A small image classifier, trained from scratch.
Model: 5.73M parameters, 32-pixel images, arch resnet, depths [2, 4, 4].
Data: trained on retinal OCT scans (Kermany 2017), 49215 training examples, 32.4 epochs.
Rows from block 6, named by matrix and row number. Rows with one number belong to one channel. Each number is 50 + 12 x the weight over its row's rms, rounded and kept within 0 to 99. All counts start at 0. After the name is the row's rms in percent of the matrix's.
# convs0: first 3x3 conv, stride 2 (model.blocks.6.convs.0.weight, 256x128x3x3), inputs 100-109, a 3x3 kernel for each
# convs1: second 3x3 conv (model.blocks.6.convs.1.weight, 256x256x3x3, transposed), outputs 100-109, a 3x3 kernel for each
convs0.17 102:64 58 51 36 44 47 77 30 60 42 68 53 24 63 65 55 64 42 37 40 39 50 50 30 61 55 65 27 41 35 46 49 50 49 53 55 34 50 40 55 66 46 55 55 47 60 53 53 73 49 54 41 41 68 55 56 49 35 47 60 61 40 58 82 68 69 59 54 38 33 39 42 53 49 52 62 55 35 36 31 59 36 16 59 61 48 50 62 50 27
convs0.18 096:37 40 59 39 53 51 34 39 76 48 41 48 45 35 54 48 75 50 46 51 36 41 48 50 45 35 52 50 56 43 53 52 40 49 55 38 42 52 60 56 22 54 20 23 55 57 65 56 55 39 55 48 39 58 49 65 35 45 43 65 76 61 41 52 35 33 53 61 57 54 57 47 36 48 50 36 61 54 48 47 56 44 44 67 39 38 38 68 30 53
convs0.19 096:41 39 37 55 44 61 43 62 47 48 35 72 50 51 55 46 69 41 53 35 38 44 37 40 64 34 61 20 56 56 41 65 66 46 54 29 60 42 12 50 63 53 39 61 54 53 33 39 42 48 63 55 39 55 59 43 52 49 59 67 25 60 65 46 67 38 56 62 60 42 38 75 52 38 67 61 40 41 64 41 56 51 43 51 40 58 28 87 39 45
convs0.20 103:36 42 41 57 49 50 23 30 41 50 43 41 65 41 56 51 29 62 40 66 57 57 37 47 40 39 34 37 49 56 45 58 35 32 47 52 40 52 48 24 30 47 58 51 47 45 33 63 57 65 44 41 45 61 58 52 46 48 55 34 37 76 44 45 37 47 63 53 43 43 52 68 50 55 58 51 47 31 33 47 68 53 53 41 55 65 35 28 51 53
convs0.21 102:47 34 49 56 40 52 55 55 65 53 42 51 47 34 45 56 39 54 47 51 67 55 49 30 53 38 55 62 60 42 38 63 26 52 45 50 62 61 50 24 48 53 41 49 30 56 32 57 44 43 52 52 48 51 72 29 32 69 66 05 34 52 55 49 75 65 47 61 48 70 33 41 48 46 37 39 49 51 65 65 50 41 16 66 48 57 56 23 49 38
convs0.22 101:41 56 52 45 48 63 43 63 65 61 44 38 71 48 32 41 41 56 35 42 46 58 47 49 55 48 55 57 72 66 62 27 56 59 54 39 57 27 33 47 45 56 63 59 40 30 48 56 39 43 41 52 42 27 51 28 41 33 58 42 33 40 56 39 50 50 19 81 57 37 50 46 39 53 54 23 66 63 51 66 57 63 50 64 42 44 74 53 38 38
convs0.23 104:51 35 33 58 63 52 47 38 40 25 26 53 60 61 35 49 54 45 55 60 34 59 48 67 54 62 56 80 55 23 55 32 66 41 35 54 53 77 42 43 45 34 46 59 30 34 62 51 56 47 77 60 27 41 68 34 60 44 64 36 67 31 53 61 44 59 47 40 71 41 69 36 33 53 56 56 38 54 61 54 50 53 31 23 42 58 60 50 57 76
convs0.24 100:47 43 53 50 51 53 54 62 50 46 59 45 52 59 45 46 33 51 52 54 27 60 80 43 66 44 55 56 50 62 51 60 74 42 41 59 41 69 68 44 56 43 33 57 52 41 38 64 48 59 62 41 47 24 45 46 43 38 63 43 52 72 27 52 36 45 54 76 62 31 39 20 38 54 33 31 23 42 40 50 69 48 49 35 53 31 38 47 41 62
convs0.25 101:37 46 38 53 24 47 58 50 51 97 67 54 66 46 81 50 52 35 53 40 67 50 55 34 53 59 42 41 41 46 35 60 39 42 75 42 57 53 54 42 43 36 29 52 50 47 48 82 46 46 49 16 53 45 42 47 49 21 48 46 24 58 59 52 58 45 61 33 58 47 83 59 48 55 42 54 27 51 40 28 60 57 53 70 48 48 61 79 66 57
convs0.26 098:35 62 37 44 41 63 58 70 72 52 47 47 53 52 53 61 79 35 40 41 46 41 56 39 67 54 49 49 59 45 36 37 39 31 71 55 28 46 54 41 37 51 29 42 59 52 54 35 32 54 45 32 71 44 48 36 59 62 47 54 39 50 30 44 48 40 44 56 59 33 40 46 60 48 53 56 43 58 57 47 63 54 43 66 68 56 61 57 39 69
convs0.27 102:40 57 65 46 50 38 42 35 58 31 58 55 52 72 34 62 38 46 46 31 32 55 55 32 68 33 28 49 39 50 47 58 30 59 56 41 65 47 65 59 57 59 39 49 43 32 45 42 56 76 41 36 53 26 33 37 54 62 42 52 71 60 42 63 56 69 50 29 36 55 47 55 39 76 54 42 46 38 45 61 57 47 52 37 40 47 69 62 48 32
convs0.28 102:12 58 71 57 50 43 40 50 49 62 51 45 40 33 65 19 57 77 44 05 73 23 39 56 53 70 41 35 44 68 51 55 42 73 31 41 62 37 50 33 59 48 35 41 49 43 44 53 41 45 74 46 42 62 51 52 61 65 45 36 44 49 37 51 44 63 45 60 66 45 61 66 53 73 43 47 44 16 59 55 69 54 42 46 17 51 54 46 35 32
convs0.29 103:64 54 58 50 38 27 53 61 54 41 42 55 30 42 54 38 60 41 42 23 51 60 35 63 46 37 44 68 36 25 36 52 57 64 46 42 48 38 52 68 51 47 44 33 32 50 71 27 63 53 31 53 51 38 37 70 42 29 49 52 77 47 56 57 50 44 51 50 35 38 48 58 30 67 47 58 30 51 55 55 52 36 48 29 52 43 43 57 38 42
convs0.30 105:31 43 67 66 38 35 34 55 58 38 61 69 53 55 42 36 42 45 52 47 44 30 51 46 71 48 51 64 43 51 54 42 74 58 60 56 43 49 37 60 46 42 43 48 70 67 45 57 61 41 58 44 46 45 65 45 64 72 53 53 30 57 23 79 53 44 57 54 38 52 55 52 35 50 42 46 43 35 63 29 54 48 60 86 48 52 56 69 40 44
convs0.31 098:53 54 32 37 47 50 48 33 54 47 36 56 31 40 48 58 47 45 28 35 38 49 49 42 55 70 46 48 68 13 46 54 40 39 55 41 58 47 75 50 61 39 38 39 46 69 55 38 58 30 77 37 41 67 51 42 41 72 66 59 56 58 50 60 61 52 43 49 49 50 62 30 58 46 33 44 41 56 68 36 45 28 56 47 60 49 57 59 38 51
convs0.32 098:57 42 58 36 40 46 41 39 58 78 49 59 56 63 68 54 69 55 51 51 45 22 47 45 38 54 60 46 33 50 40 52 56 49 36 61 41 53 36 55 37 50 37 25 54 43 60 75 34 54 33 40 65 56 65 41 49 50 45 47 50 40 39 66 43 55 58 46 52 32 40 49 48 24 66 44 45 51 37 72 51 49 43 61 38 42 64 37 50 37
convs0.33 101:53 55 52 49 61 45 47 45 43 38 53 44 55 38 45 28 49 49 57 53 27 63 52 52 54 54 28 40 30 43 54 74 40 65 48 45 36 59 79 62 38 63 37 35 63 39 53 57 77 44 40 55 51 33 52 44 51 58 37 45 50 43 39 46 43 50 39 61 51 46 35 52 40 61 47 44 35 62 45 54 47 48 33 57 55 67 41 33 38 41
convs0.34 101:47 68 40 74 29 72 63 59 58 54 68 65 46 36 42 52 43 36 35 47 33 59 41 42 47 34 58 49 47 42 64 59 51 37 43 43 34 48 52 30 86 65 77 35 51 39 52 47 30 37 39 69 39 55 63 29 54 71 61 63 62 54 35 50 72 65 41 36 57 63 57 53 54 54 43 48 51 36 40 48 49 68 88 54 38 65 37 53 53 45
convs0.35 095:47 28 64 66 43 66 28 38 46 57 48 67 42 44 57 48 41 63 38 50 49 40 62 34 47 39 63 34 75 28 57 55 46 75 49 33 41 82 25 48 64 43 73 46 64 50 37 37 48 50 55 40 41 41 46 42 37 47 50 44 62 62 44 22 59 63 49 72 49 39 49 72 41 62 41 34 32 37 78 59 53 36 32 57 49 38 41 39 45 59
convs0.36 093:66 54 45 68 61 58 45 59 36 55 56 53 62 48 52 53 65 60 41 55 54 61 46 22 57 32 56 51 47 67 68 49 39 50 58 67 46 35 49 38 34 46 56 34 60 37 39 75 59 76 46 56 24 58 29 63 52 30 49 45 53 47 43 72 44 57 72 58 49 38 73 53 51 44 48 64 51 43 54 60 36 40 39 52 66 41 47 47 38 62
convs0.37 103:43 55 44 49 46 48 53 47 48 30 36 45 53 46 61 50 61 57 48 51 41 50 45 55 50 60 63 41 76 68 60 24 34 61 57 33 39 57 28 54 48 44 45 45 37 40 64 54 53 55 27 48 53 64 21 45 41 26 50 68 26 45 38 52 36 45 59 54 58 42 53 68 59 56 47 32 39 44 39 39 59 70 49 48 50 48 29 33 62 72
convs0.38 098:74 49 44 53 32 41 80 43 56 33 65 54 61 34 37 35 40 46 37 38 42 55 44 60 56 61 62 48 61 67 27 53 59 50 52 49 60 48 68 49 41 44 43 46 48 72 57 37 39 57 49 66 45 30 65 48 51 28 56 48 63 45 61 51 55 38 62 54 49 61 64 63 44 52 56 50 48 31 45 40 62 50 40 53 48 44 62 68 53 35
convs0.39 100:71 37 42 49 44 45 42 46 49 78 65 39 30 86 74 41 48 54 66 47 60 39 43 62 67 64 47 27 59 36 52 56 59 38 54 38 30 58 89 72 60 58 54 72 41 51 49 34 59 55 36 40 50 72 53 49 41 58 30 52 50 38 33 65 49 48 45 35 50 54 74 68 74 43 59 58 34 48 26 31 46 42 56 42 37 61 56 46 48 51
convs0.40 094:24 46 43 39 44 45 70 50 51 42 66 52 57 61 57 52 65 48 38 47 52 54 56 47 47 33 55 70 22 49 52 59 37 48 62 62 47 50 45 64 42 49 22 46 68 30 47 64 63 50 41 72 44 52 50 58 50 53 48 37 10 59 32 47 43 58 51 62 71 31 56 62 50 77 23 59 44 56 48 51 62 41 45 49 60 73 38 57 29 26
convs0.41 100:53 35 50 55 28 56 49 17 45 33 45 61 57 41 62 31 59 72 26 49 41 29 41 65 27 48 48 66 67 58 45 56 28 33 57 56 61 55 31 39 43 44 43 38 64 50 35 50 50 48 46 41 50 42 47 40 28 60 64 47 38 85 44 68 61 70 70 43 29 62 29 45 54 52 29 51 35 58 50 56 39 75 72 59 37 42 46 47 59 37
convs0.42 095:31 54 38 55 37 48 64 54 50 63 45 56 45 56 42 56 44 38 68 31 38 54 49 62 49 43 75 41 69 45 43 56 60 40 54 61 52 52 57 60 64 71 63 54 33 89 35 57 52 56 36 31 44 49 44 53 31 57 39 46 52 49 76 46 39 53 44 50 98 45 38 49 62 76 29 39 67 52 38 62 57 36 52 59 42 29 61 35 45 66
convs0.43 105:41 45 45 44 49 47 33 43 42 53 34 60 35 54 51 32 42 55 67 56 23 47 54 43 50 41 56 32 56 45 53 34 67 38 54 82 37 55 56 55 26 59 55 63 60 53 68 37 48 44 47 57 45 37 51 52 62 30 40 27 63 38 65 46 51 53 52 88 74 68 55 48 47 65 67 46 58 47 45 48 59 43 35 45 26 56 57 52 38 66
convs0.44 099:46 28 58 53 57 47 45 51 63 56 64 72 33 41 63 54 51 36 47 37 33 59 52 35 52 34 65 59 57 44 51 59 44 81 43 56 56 53 41 47 49 35 66 29 59 46 37 33 44 64 45 67 46 55 86 45 31 42 53 36 31 67 54 38 37 45 32 36 49 66 64 53 54 46 60 46 66 33 71 52 44 61 28 50 30 46 61 52 47 40
convs0.45 100:69 63 43 53 55 47 42 53 65 58 46 40 55 36 71 65 71 50 62 46 78 50 34 46 65 57 42 34 68 38 38 60 55 66 47 41 46 51 40 48 64 38 48 34 37 51 64 47 53 49 54 42 35 51 53 40 71 49 57 50 50 68 12 60 57 26 48 44 56 57 51 53 66 70 33 65 53 56 58 36 51 51 46 65 37 37 45 50 51 42
convs0.46 097:58 40 70 51 37 55 38 52 80 52 36 51 48 29 75 65 43 51 51 39 43 38 49 37 59 51 50 42 55 49 48 48 31 53 74 67 45 61 55 49 38 40 45 41 55 48 59 57 51 51 52 44 56 74 66 46 59 43 43 54 37 62 54 69 50 50 62 47 52 63 42 44 45 53 44 40 38 53 60 53 48 57 58 53 64 77 43 20 52 38
convs0.47 095:74 46 76 54 31 50 44 61 34 57 40 66 68 34 52 47 60 45 65 40 51 53 61 45 63 72 53 47 47 51 58 58 47 46 47 62 47 56 51 50 48 43 28 49 39 41 55 53 50 29 38 73 52 44 37 64 41 39 52 32 45 72 63 93 39 74 55 39 41 37 56 54 24 51 36 70 51 62 44 47 41 58 41 42 62 48 54 55 48 37
convs0.48 098:43 36 49 47 45 48 54 50 46 49 41 46 37 34 65 41 26 64 53 57 64 47 55 53 46 52 34 52 43 42 64 39 49 69 66 53 44 49 47 30 51 71 61 78 25 58 63 52 48 45 36 61 44 23 51 52 48 53 60 55 49 48 36 78 76 32 47 39 45 71 46 27 48 33 42 39 39 65 55 35 40 41 59 47 32 65 54 55 42 66
convs0.49 102:53 32 46 41 40 50 66 37 26 47 43 28 70 15 45 43 74 51 54 46 54 49 69 58 46 46 68 62 40 12 33 59 46 49 56 42 32 61 49 44 52 71 51 58 63 52 49 41 31 61 44 35 48 42 37 46 61 34 58 51 62 43 42 49 64 58 78 58 40 53 45 32 52 58 45 47 51 51 41 50 25 68 53 62 50 43 47 59 59 47
convs0.50 108:48 53 55 54 13 56 44 37 53 71 55 42 46 61 38 33 40 62 30 34 37 62 46 39 52 49 45 31 56 40 44 88 61 69 46 53 54 41 38 55 40 44 44 55 53 52 56 41 60 59 45 58 41 65 37 71 43 17 52 73 44 25 59 56 45 57 38 43 29 37 56 79 45 51 56 28 35 68 50 54 25 59 43 57 45 57 69 45 47 59
convs0.51 101:43 57 49 75 54 33 39 30 52 47 50 37 38 53 35 46 43 50 47 59 36 59 49 46 43 21 57 55 64 56 36 59 46 66 40 40 40 38 59 33 63 56 56 31 53 51 55 62 55 53 52 54 42 57 52 44 50 42 44 73 68 54 46 49 65 27 39 46 58 49 58 70 48 54 33 48 56 58 44 48 70 54 59 47 34 29 25 51 47 51
convs0.52 096:32 58 46 40 72 26 34 57 25 74 51 61 46 61 20 26 40 55 64 44 39 50 53 58 39 55 48 69 54 96 37 54 43 51 61 39 49 44 69 57 60 46 54 72 47 41 39 56 41 38 53 66 54 46 48 50 49 42 42 52 36 68 54 47 48 45 41 66 47 57 45 69 46 25 62 45 49 45 48 50 58 35 54 51 60 48 62 63 82 44
convs0.53 100:47 51 54 47 53 54 47 55 42 64 28 57 55 44 56 66 74 46 46 44 65 45 33 48 54 52 42 36 59 38 80 40 44 58 48 54 41 33 47 51 26 42 55 37 34 47 55 26 34 34 49 60 39 33 56 48 59 57 48 50 42 45 46 52 48 48 65 55 73 42 29 53 41 53 55 36 45 49 37 37 46 29 54 49 59 90 68 53 50 46
convs0.54 104:44 37 54 42 47 49 58 63 43 63 58 36 60 21 51 52 29 59 36 40 64 44 42 48 44 55 29 55 49 49 27 55 68 47 49 66 40 41 37 52 43 66 40 49 58 52 71 61 33 38 25 40 45 60 60 60 53 67 61 54 42 68 64 36 27 32 33 39 69 56 44 58 15 34 49 49 49 38 32 42 36 51 61 37 58 38 48 39 38 76
convs1.17 102:41 40 66 63 59 48 43 50 67 61 58 68 28 58 58 50 38 36 50 42 54 63 45 56 33 59 63 52 39 41 38 58 56 63 43 72 30 49 57 44 50 55 48 31 52 35 66 49 47 43 65 53 70 41 59 45 34 41 27 58 59 27 43 52 20 46 36 67 53 60 42 45 52 47 38 43 46 54 41 64 51 33 58 60 44 64 49 34 44 54
convs1.18 094:66 24 43 47 69 47 30 55 49 35 42 47 43 73 27 57 54 36 46 44 53 49 74 69 45 57 45 47 51 47 35 38 60 54 40 68 68 60 39 40 34 33 44 48 68 59 38 21 72 49 49 53 47 36 33 42 58 54 49 46 37 53 40 56 45 35 58 44 59 39 44 76 34 58 52 86 67 58 63 47 70 43 60 51 59 34 54 53 59 54
convs1.19 098:47 26 36 46 43 57 45 75 48 46 26 44 75 57 45 55 42 76 65 54 60 43 59 49 38 61 57 63 49 51 36 48 37 56 27 54 50 60 48 79 51 46 42 48 48 40 49 49 36 31 45 23 67 68 57 47 28 49 67 38 43 51 52 53 41 59 47 38 39 49 53 41 49 45 53 39 43 80 65 63 63 57 68 32 49 45 56 56 65 47
convs1.20 103:62 59 55 51 43 60 46 48 33 57 44 27 19 56 45 46 62 29 44 60 52 36 60 63 69 44 56 57 40 52 50 99 47 48 30 37 59 57 57 59 82 32 44 74 68 49 41 84 58 43 73 55 43 57 53 51 48 39 50 34 53 44 50 45 43 43 58 58 48 50 73 55 63 56 59 47 38 52 67 75 42 49 38 41 52 54 45 60 51 30
convs1.21 099:37 80 44 50 71 42 74 37 76 41 65 53 38 41 65 53 53 59 48 33 31 44 44 53 46 43 41 57 43 51 65 63 41 79 27 50 51 49 39 54 62 63 55 44 62 71 45 47 50 35 43 51 51 48 64 38 42 47 56 39 37 45 47 55 41 57 34 52 48 22 42 50 38 43 47 17 32 47 26 59 41 51 59 67 47 46 43 66 40 59
convs1.22 098:61 47 61 39 43 38 40 49 64 71 48 61 61 65 69 55 40 66 30 64 37 43 59 68 43 40 70 54 71 33 48 42 55 47 77 60 56 39 39 56 38 54 45 49 46 44 66 24 54 46 44 44 35 43 47 41 69 44 50 49 39 48 41 68 38 55 35 52 54 94 40 47 67 70 45 37 81 30 55 82 66 38 51 37 54 44 53 48 61 26
convs1.23 104:36 50 51 60 56 53 45 19 40 49 35 67 49 40 49 79 66 64 73 44 65 46 67 52 52 67 48 46 38 25 49 42 63 46 69 33 46 51 40 59 52 60 52 49 56 31 49 62 71 39 37 65 49 63 44 48 44 50 59 46 39 56 52 78 46 50 36 44 45 38 43 44 41 82 47 56 54 36 56 37 68 45 61 44 51 57 41 48 46 51
convs1.24 100:64 35 70 47 47 37 58 28 38 45 45 61 65 45 49 49 50 58 71 38 49 49 50 51 42 37 54 50 68 32 52 33 54 53 55 50 67 51 48 50 56 41 39 64 61 36 38 75 31 62 74 40 64 55 42 54 36 40 45 49 45 43 47 78 28 45 47 54 39 55 50 37 76 66 43 61 54 51 66 40 43 55 39 52 36 59 72 46 54 59
convs1.25 100:66 55 41 54 45 48 29 33 57 34 29 43 62 57 48 43 44 22 33 49 48 45 58 45 30 47 46 49 41 48 37 65 27 31 61 63 42 52 55 56 41 56 39 43 49 45 44 55 53 67 29 63 52 47 45 62 34 36 58 36 67 53 40 41 50 36 69 37 65 52 41 63 53 46 51 54 51 67 40 54 50 50 61 52 58 51 62 52 50 56
convs1.26 098:56 38 41 25 46 45 49 52 61 35 42 60 41 69 56 46 43 33 47 65 42 39 34 47 56 71 56 58 53 57 29 48 56 61 45 47 64 43 58 43 49 60 71 47 51 26 62 52 51 44 45 67 39 42 48 29 54 51 69 47 36 34 44 20 49 33 74 61 62 49 70 60 40 46 56 46 59 21 42 55 51 38 56 53 56 54 49 58 50 50
convs1.27 105:43 45 46 66 57 47 56 64 38 50 46 71 54 49 60 35 59 45 57 39 75 36 77 53 37 64 49 36 52 55 36 62 67 54 46 52 48 43 51 74 48 52 45 60 48 32 66 32 41 54 27 42 57 59 38 36 63 50 39 44 46 62 56 45 45 49 59 60 54 43 42 44 59 63 28 76 73 50 45 46 44 56 72 50 36 41 62 76 47 60
convs1.28 105:49 50 28 60 58 30 41 54 57 46 53 40 58 54 59 55 32 60 52 53 41 48 66 52 43 43 46 48 37 53 51 28 60 47 55 22 51 45 51 67 50 48 61 47 51 43 66 70 51 67 48 58 65 45 63 62 72 35 55 49 57 48 42 70 73 41 38 61 46 60 56 41 62 43 36 71 41 45 47 56 47 56 62 42 49 54 48 38 59 53
convs1.29 102:81 38 56 41 37 62 27 56 32 32 43 65 57 43 66 51 46 39 59 46 54 37 53 46 41 63 41 47 71 54 60 69 36 44 63 67 49 58 57 58 44 39 44 44 48 36 62 38 35 48 60 61 63 55 29 45 43 64 47 40 61 35 61 49 36 20 48 52 45 64 70 63 47 75 55 60 70 33 65 44 41 59 61 58 49 49 48 51 70 62
convs1.30 101:25 56 41 46 40 55 48 64 56 61 31 59 46 41 40 60 49 49 54 67 47 59 46 42 52 34 52 61 43 45 24 68 52 48 68 51 53 28 36 44 44 40 64 53 61 63 62 57 38 46 46 58 54 31 44 48 62 44 46 48 54 32 50 46 42 59 36 50 38 73 50 49 58 36 52 56 43 64 46 52 65 40 62 32 67 48 62 46 44 50
convs1.31 100:62 36 27 44 55 50 56 87 40 35 53 44 49 68 41 53 48 47 40 40 37 46 42 79 50 64 46 61 58 46 52 64 38 69 34 48 52 53 44 68 54 38 43 39 44 49 54 56 47 54 55 59 27 51 49 50 45 46 55 61 48 62 40 55 44 52 62 50 62 27 46 39 51 80 42 37 64 34 41 61 53 35 43 42 64 42 62 35 56 33
convs1.32 097:12 42 46 40 63 37 61 34 35 40 66 54 68 57 53 46 58 50 52 45 36 46 59 69 67 56 49 31 48 36 45 53 35 32 47 66 16 44 66 50 65 52 44 49 30 65 55 50 46 26 46 53 34 45 14 53 45 54 43 54 22 44 48 61 48 27 45 50 66 36 73 43 50 40 59 49 47 46 43 36 59 34 35 53 51 44 60 61 45 46
convs1.33 100:50 42 32 54 70 67 42 57 31 73 37 62 39 56 50 33 81 47 55 45 39 58 58 60 42 46 68 37 45 37 50 46 58 60 56 70 69 68 54 53 45 52 46 44 62 45 23 38 46 55 39 50 53 60 53 70 69 55 39 38 42 64 51 63 47 30 59 43 38 42 33 40 51 74 53 39 50 45 67 79 50 40 55 44 70 44 45 58 41 40
convs1.34 101:82 56 33 82 62 32 73 73 50 48 68 43 42 57 58 65 42 61 40 65 55 35 32 53 69 54 44 52 64 42 74 22 61 27 17 61 54 54 65 34 67 57 37 59 45 52 44 52 72 54 43 59 35 35 51 48 65 49 40 56 46 64 61 61 29 55 44 34 44 53 61 56 35 32 52 44 50 57 50 59 59 57 36 47 47 42 39 57 44 41
convs1.35 092:56 33 66 60 58 48 56 34 41 42 49 40 48 54 54 57 61 64 34 69 45 33 58 58 78 70 51 61 56 61 60 45 48 40 65 44 47 54 42 54 36 29 44 49 58 68 54 43 61 59 55 47 55 19 42 76 38 80 46 61 48 44 60 38 51 38 45 40 74 56 49 54 39 44 40 49 33 53 47 54 60 54 40 49 47 31 63 48 53 54
convs1.36 101:55 35 32 66 42 47 47 41 26 43 42 39 62 59 58 49 58 24 51 41 31 48 41 43 59 48 25 30 67 59 57 38 50 44 63 53 47 55 62 50 49 47 32 54 37 49 71 22 67 72 40 43 58 46 54 51 54 62 40 45 69 37 48 59 28 38 46 48 54 40 70 34 69 38 63 49 45 68 43 21 78 42 44 28 43 74 40 46 44 40
convs1.37 100:62 51 36 21 53 55 44 56 56 38 46 43 50 56 50 52 48 55 51 60 49 51 48 33 41 49 41 57 33 39 89 43 44 29 74 33 37 41 45 50 46 47 53 42 20 38 56 60 55 41 52 46 63 37 47 36 73 65 55 51 66 61 51 52 45 49 40 53 61 37 84 49 35 72 48 40 48 54 45 49 53 53 37 52 41 55 48 58 53 48
convs1.38 098:51 41 67 43 52 45 60 61 51 42 61 48 45 48 63 63 45 15 60 41 34 46 62 45 51 68 45 44 39 31 58 38 49 45 47 60 44 70 37 47 60 59 45 36 57 53 40 49 65 40 45 70 49 66 68 56 65 35 53 35 37 62 55 42 56 59 55 57 30 69 24 82 52 55 63 48 57 56 59 62 60 53 54 44 51 55 46 50 48 44
convs1.39 097:38 48 44 30 62 63 54 35 36 51 27 64 54 45 24 54 53 50 61 35 41 52 41 53 24 70 31 26 58 63 57 42 47 66 61 44 51 46 38 45 34 35 40 48 42 43 32 56 67 49 43 45 56 60 37 45 47 64 61 45 45 54 49 38 37 45 27 56 51 42 69 59 50 63 36 43 33 38 44 35 61 69 63 56 36 65 42 64 73 45
convs1.40 096:73 46 44 48 59 56 60 67 62 41 49 49 57 23 62 45 46 50 52 40 58 48 51 61 46 72 51 21 40 68 74 45 38 44 37 50 66 34 51 55 58 42 43 40 68 70 57 31 26 68 57 72 56 49 56 47 29 48 45 47 49 50 29 48 47 51 56 57 66 57 64 22 56 70 53 32 60 55 46 52 62 40 51 63 61 60 52 30 48 65
convs1.41 100:63 61 44 43 47 67 73 43 66 15 46 35 46 49 36 70 62 68 69 48 49 73 38 48 69 53 57 76 65 35 29 32 60 47 59 44 27 48 53 54 32 32 36 45 52 45 44 57 62 28 59 56 61 46 52 72 39 61 70 39 57 70 62 45 45 47 42 46 47 55 46 57 47 37 58 52 53 58 56 69 25 54 55 62 50 60 43 58 35 28
convs1.42 095:49 46 40 62 44 50 38 40 59 64 47 48 58 36 25 45 34 82 53 43 62 58 54 59 34 43 49 31 46 54 77 48 58 43 39 27 57 67 52 33 62 34 40 51 56 50 73 37 49 62 36 64 41 39 71 38 40 47 57 57 55 39 31 29 59 38 35 40 44 92 58 72 42 39 41 73 50 45 40 65 41 58 45 46 50 46 49 47 45 45
convs1.43 101:50 48 45 54 69 43 44 25 60 59 15 45 74 73 49 54 57 62 37 47 48 70 69 46 40 46 39 54 61 43 44 34 44 55 59 41 48 51 22 66 58 47 50 41 47 47 53 29 44 51 41 44 42 54 66 56 69 46 51 28 38 38 53 05 54 29 49 55 58 42 68 22 51 41 49 46 49 68 80 43 69 51 53 48 62 54 56 48 53 45
convs1.44 101:52 46 54 52 57 49 25 33 50 36 52 47 77 51 52 38 46 46 55 64 99 89 71 29 53 53 54 65 56 36 39 56 40 51 43 38 42 47 48 53 60 22 68 46 42 34 52 49 38 47 54 31 53 63 42 38 56 41 32 47 75 39 53 52 55 60 32 56 52 60 17 45 47 32 48 66 53 35 29 49 18 43 65 46 53 43 60 65 65 33
convs1.45 100:61 41 55 67 35 71 49 33 44 47 49 33 24 68 52 34 41 47 55 62 30 53 88 50 52 59 53 40 58 42 40 70 51 66 48 63 62 39 35 49 41 65 71 34 48 49 59 67 63 52 54 40 47 50 48 46 37 52 49 42 46 50 57 53 76 79 37 41 32 72 52 66 40 49 55 55 44 32 43 42 40 35 53 61 49 48 49 39 68 43
convs1.46 093:46 42 58 72 44 52 52 35 38 51 33 52 58 43 58 46 39 70 70 67 60 50 69 54 53 55 62 66 52 74 69 57 29 53 45 46 55 53 46 56 42 63 66 52 51 49 45 78 49 51 61 58 51 58 68 65 52 63 43 62 48 51 54 36 48 32 35 52 76 43 64 64 59 51 41 27 35 40 39 52 46 30 58 44 38 62 33 48 52 59
convs1.47 100:50 42 54 16 55 49 52 57 45 52 59 36 49 61 42 57 47 47 61 49 55 57 57 51 68 77 39 51 41 42 48 67 61 39 31 43 46 66 55 52 35 49 69 50 65 41 49 52 43 38 49 32 47 34 61 46 49 47 45 27 53 37 57 57 66 66 55 71 48 41 70 74 52 50 69 51 29 33 66 40 55 72 34 40 55 54 51 74 30 64
convs1.48 100:52 59 31 67 28 26 71 70 55 51 62 72 53 59 19 61 35 61 62 61 60 56 39 44 43 51 36 51 45 75 52 60 39 38 42 48 75 58 48 48 54 51 58 50 50 33 50 59 56 28 29 46 67 60 32 43 61 47 47 60 53 44 48 27 32 52 38 38 18 45 45 53 54 57 58 40 45 17 27 69 42 69 32 71 33 42 34 58 23 52
convs1.49 102:26 52 41 39 47 42 36 44 41 34 48 45 61 66 55 48 33 37 54 54 54 54 61 46 52 48 50 24 63 57 60 49 49 43 41 55 43 54 54 61 64 74 62 35 39 56 61 67 34 48 42 46 54 36 53 54 29 36 82 48 45 44 46 30 52 61 48 45 54 36 54 62 53 61 40 37 60 57 46 92 63 48 56 52 37 68 52 69 59 44
convs1.50 108:30 37 58 53 61 57 65 59 58 59 50 45 48 39 63 31 35 40 36 37 29 38 56 69 43 60 42 47 38 69 51 57 65 38 68 46 28 60 50 62 62 35 50 52 38 66 20 52 55 46 62 21 57 48 28 52 39 80 45 56 51 51 52 30 45 44 51 29 69 50 39 69 39 48 34 44 51 58 36 52 39 30 41 47 49 72 52 57 49 69
convs1.51 100:39 38 34 48 48 71 60 45 53 46 50 49 47 45 51 46 56 39 49 52 26 47 77 39 46 52 55 62 44 54 70 35 52 61 46 41 44 28 57 60 66 53 70 24 59 55 57 64 53 44 47 46 54 56 35 46 41 59 54 48 55 41 76 26 34 53 41 42 56 62 74 59 51 58 62 41 55 47 35 67 51 12 90 32 57 22 54 44 73 31
convs1.52 097:40 49 45 64 58 43 47 68 58 66 36 50 40 58 55 32 67 51 44 43 67 59 50 52 46 50 48 70 34 59 59 43 75 23 66 44 73 49 64 63 53 45 42 46 66 69 44 62 57 44 48 40 50 52 27 56 21 45 48 39 49 41 47 56 50 38 38 42 56 62 72 66 42 46 43 34 47 75 49 49 61 47 44 68 57 38 63 39 53 44
convs1.53 102:32 59 83 42 51 35 68 44 75 60 47 65 47 53 46 37 57 53 59 47 52 46 74 50 19 53 46 51 66 56 37 52 59 54 36 55 55 51 42 46 67 53 47 40 41 56 59 47 34 43 52 60 50 36 43 60 75 51 48 59 54 44 40 60 31 47 45 38 47 32 73 53 35 58 50 47 52 48 73 34 80 40 58 31 65 45 41 61 52 44
convs1.54 100:61 34 53 56 40 58 45 43 47 46 48 32 58 44 33 56 42 35 71 55 54 48 41 45 60 48 53 57 53 61 31 47 49 41 37 27 49 51 58 65 57 43 44 38 51 49 51 65 50 39 56 35 63 62 38 43 24 46 51 50 60 46 39 48 44 52 82 49 43 25 79 62 44 70 46 54 49 49 58 42 51 66 43 33 67 42 55 60 38 37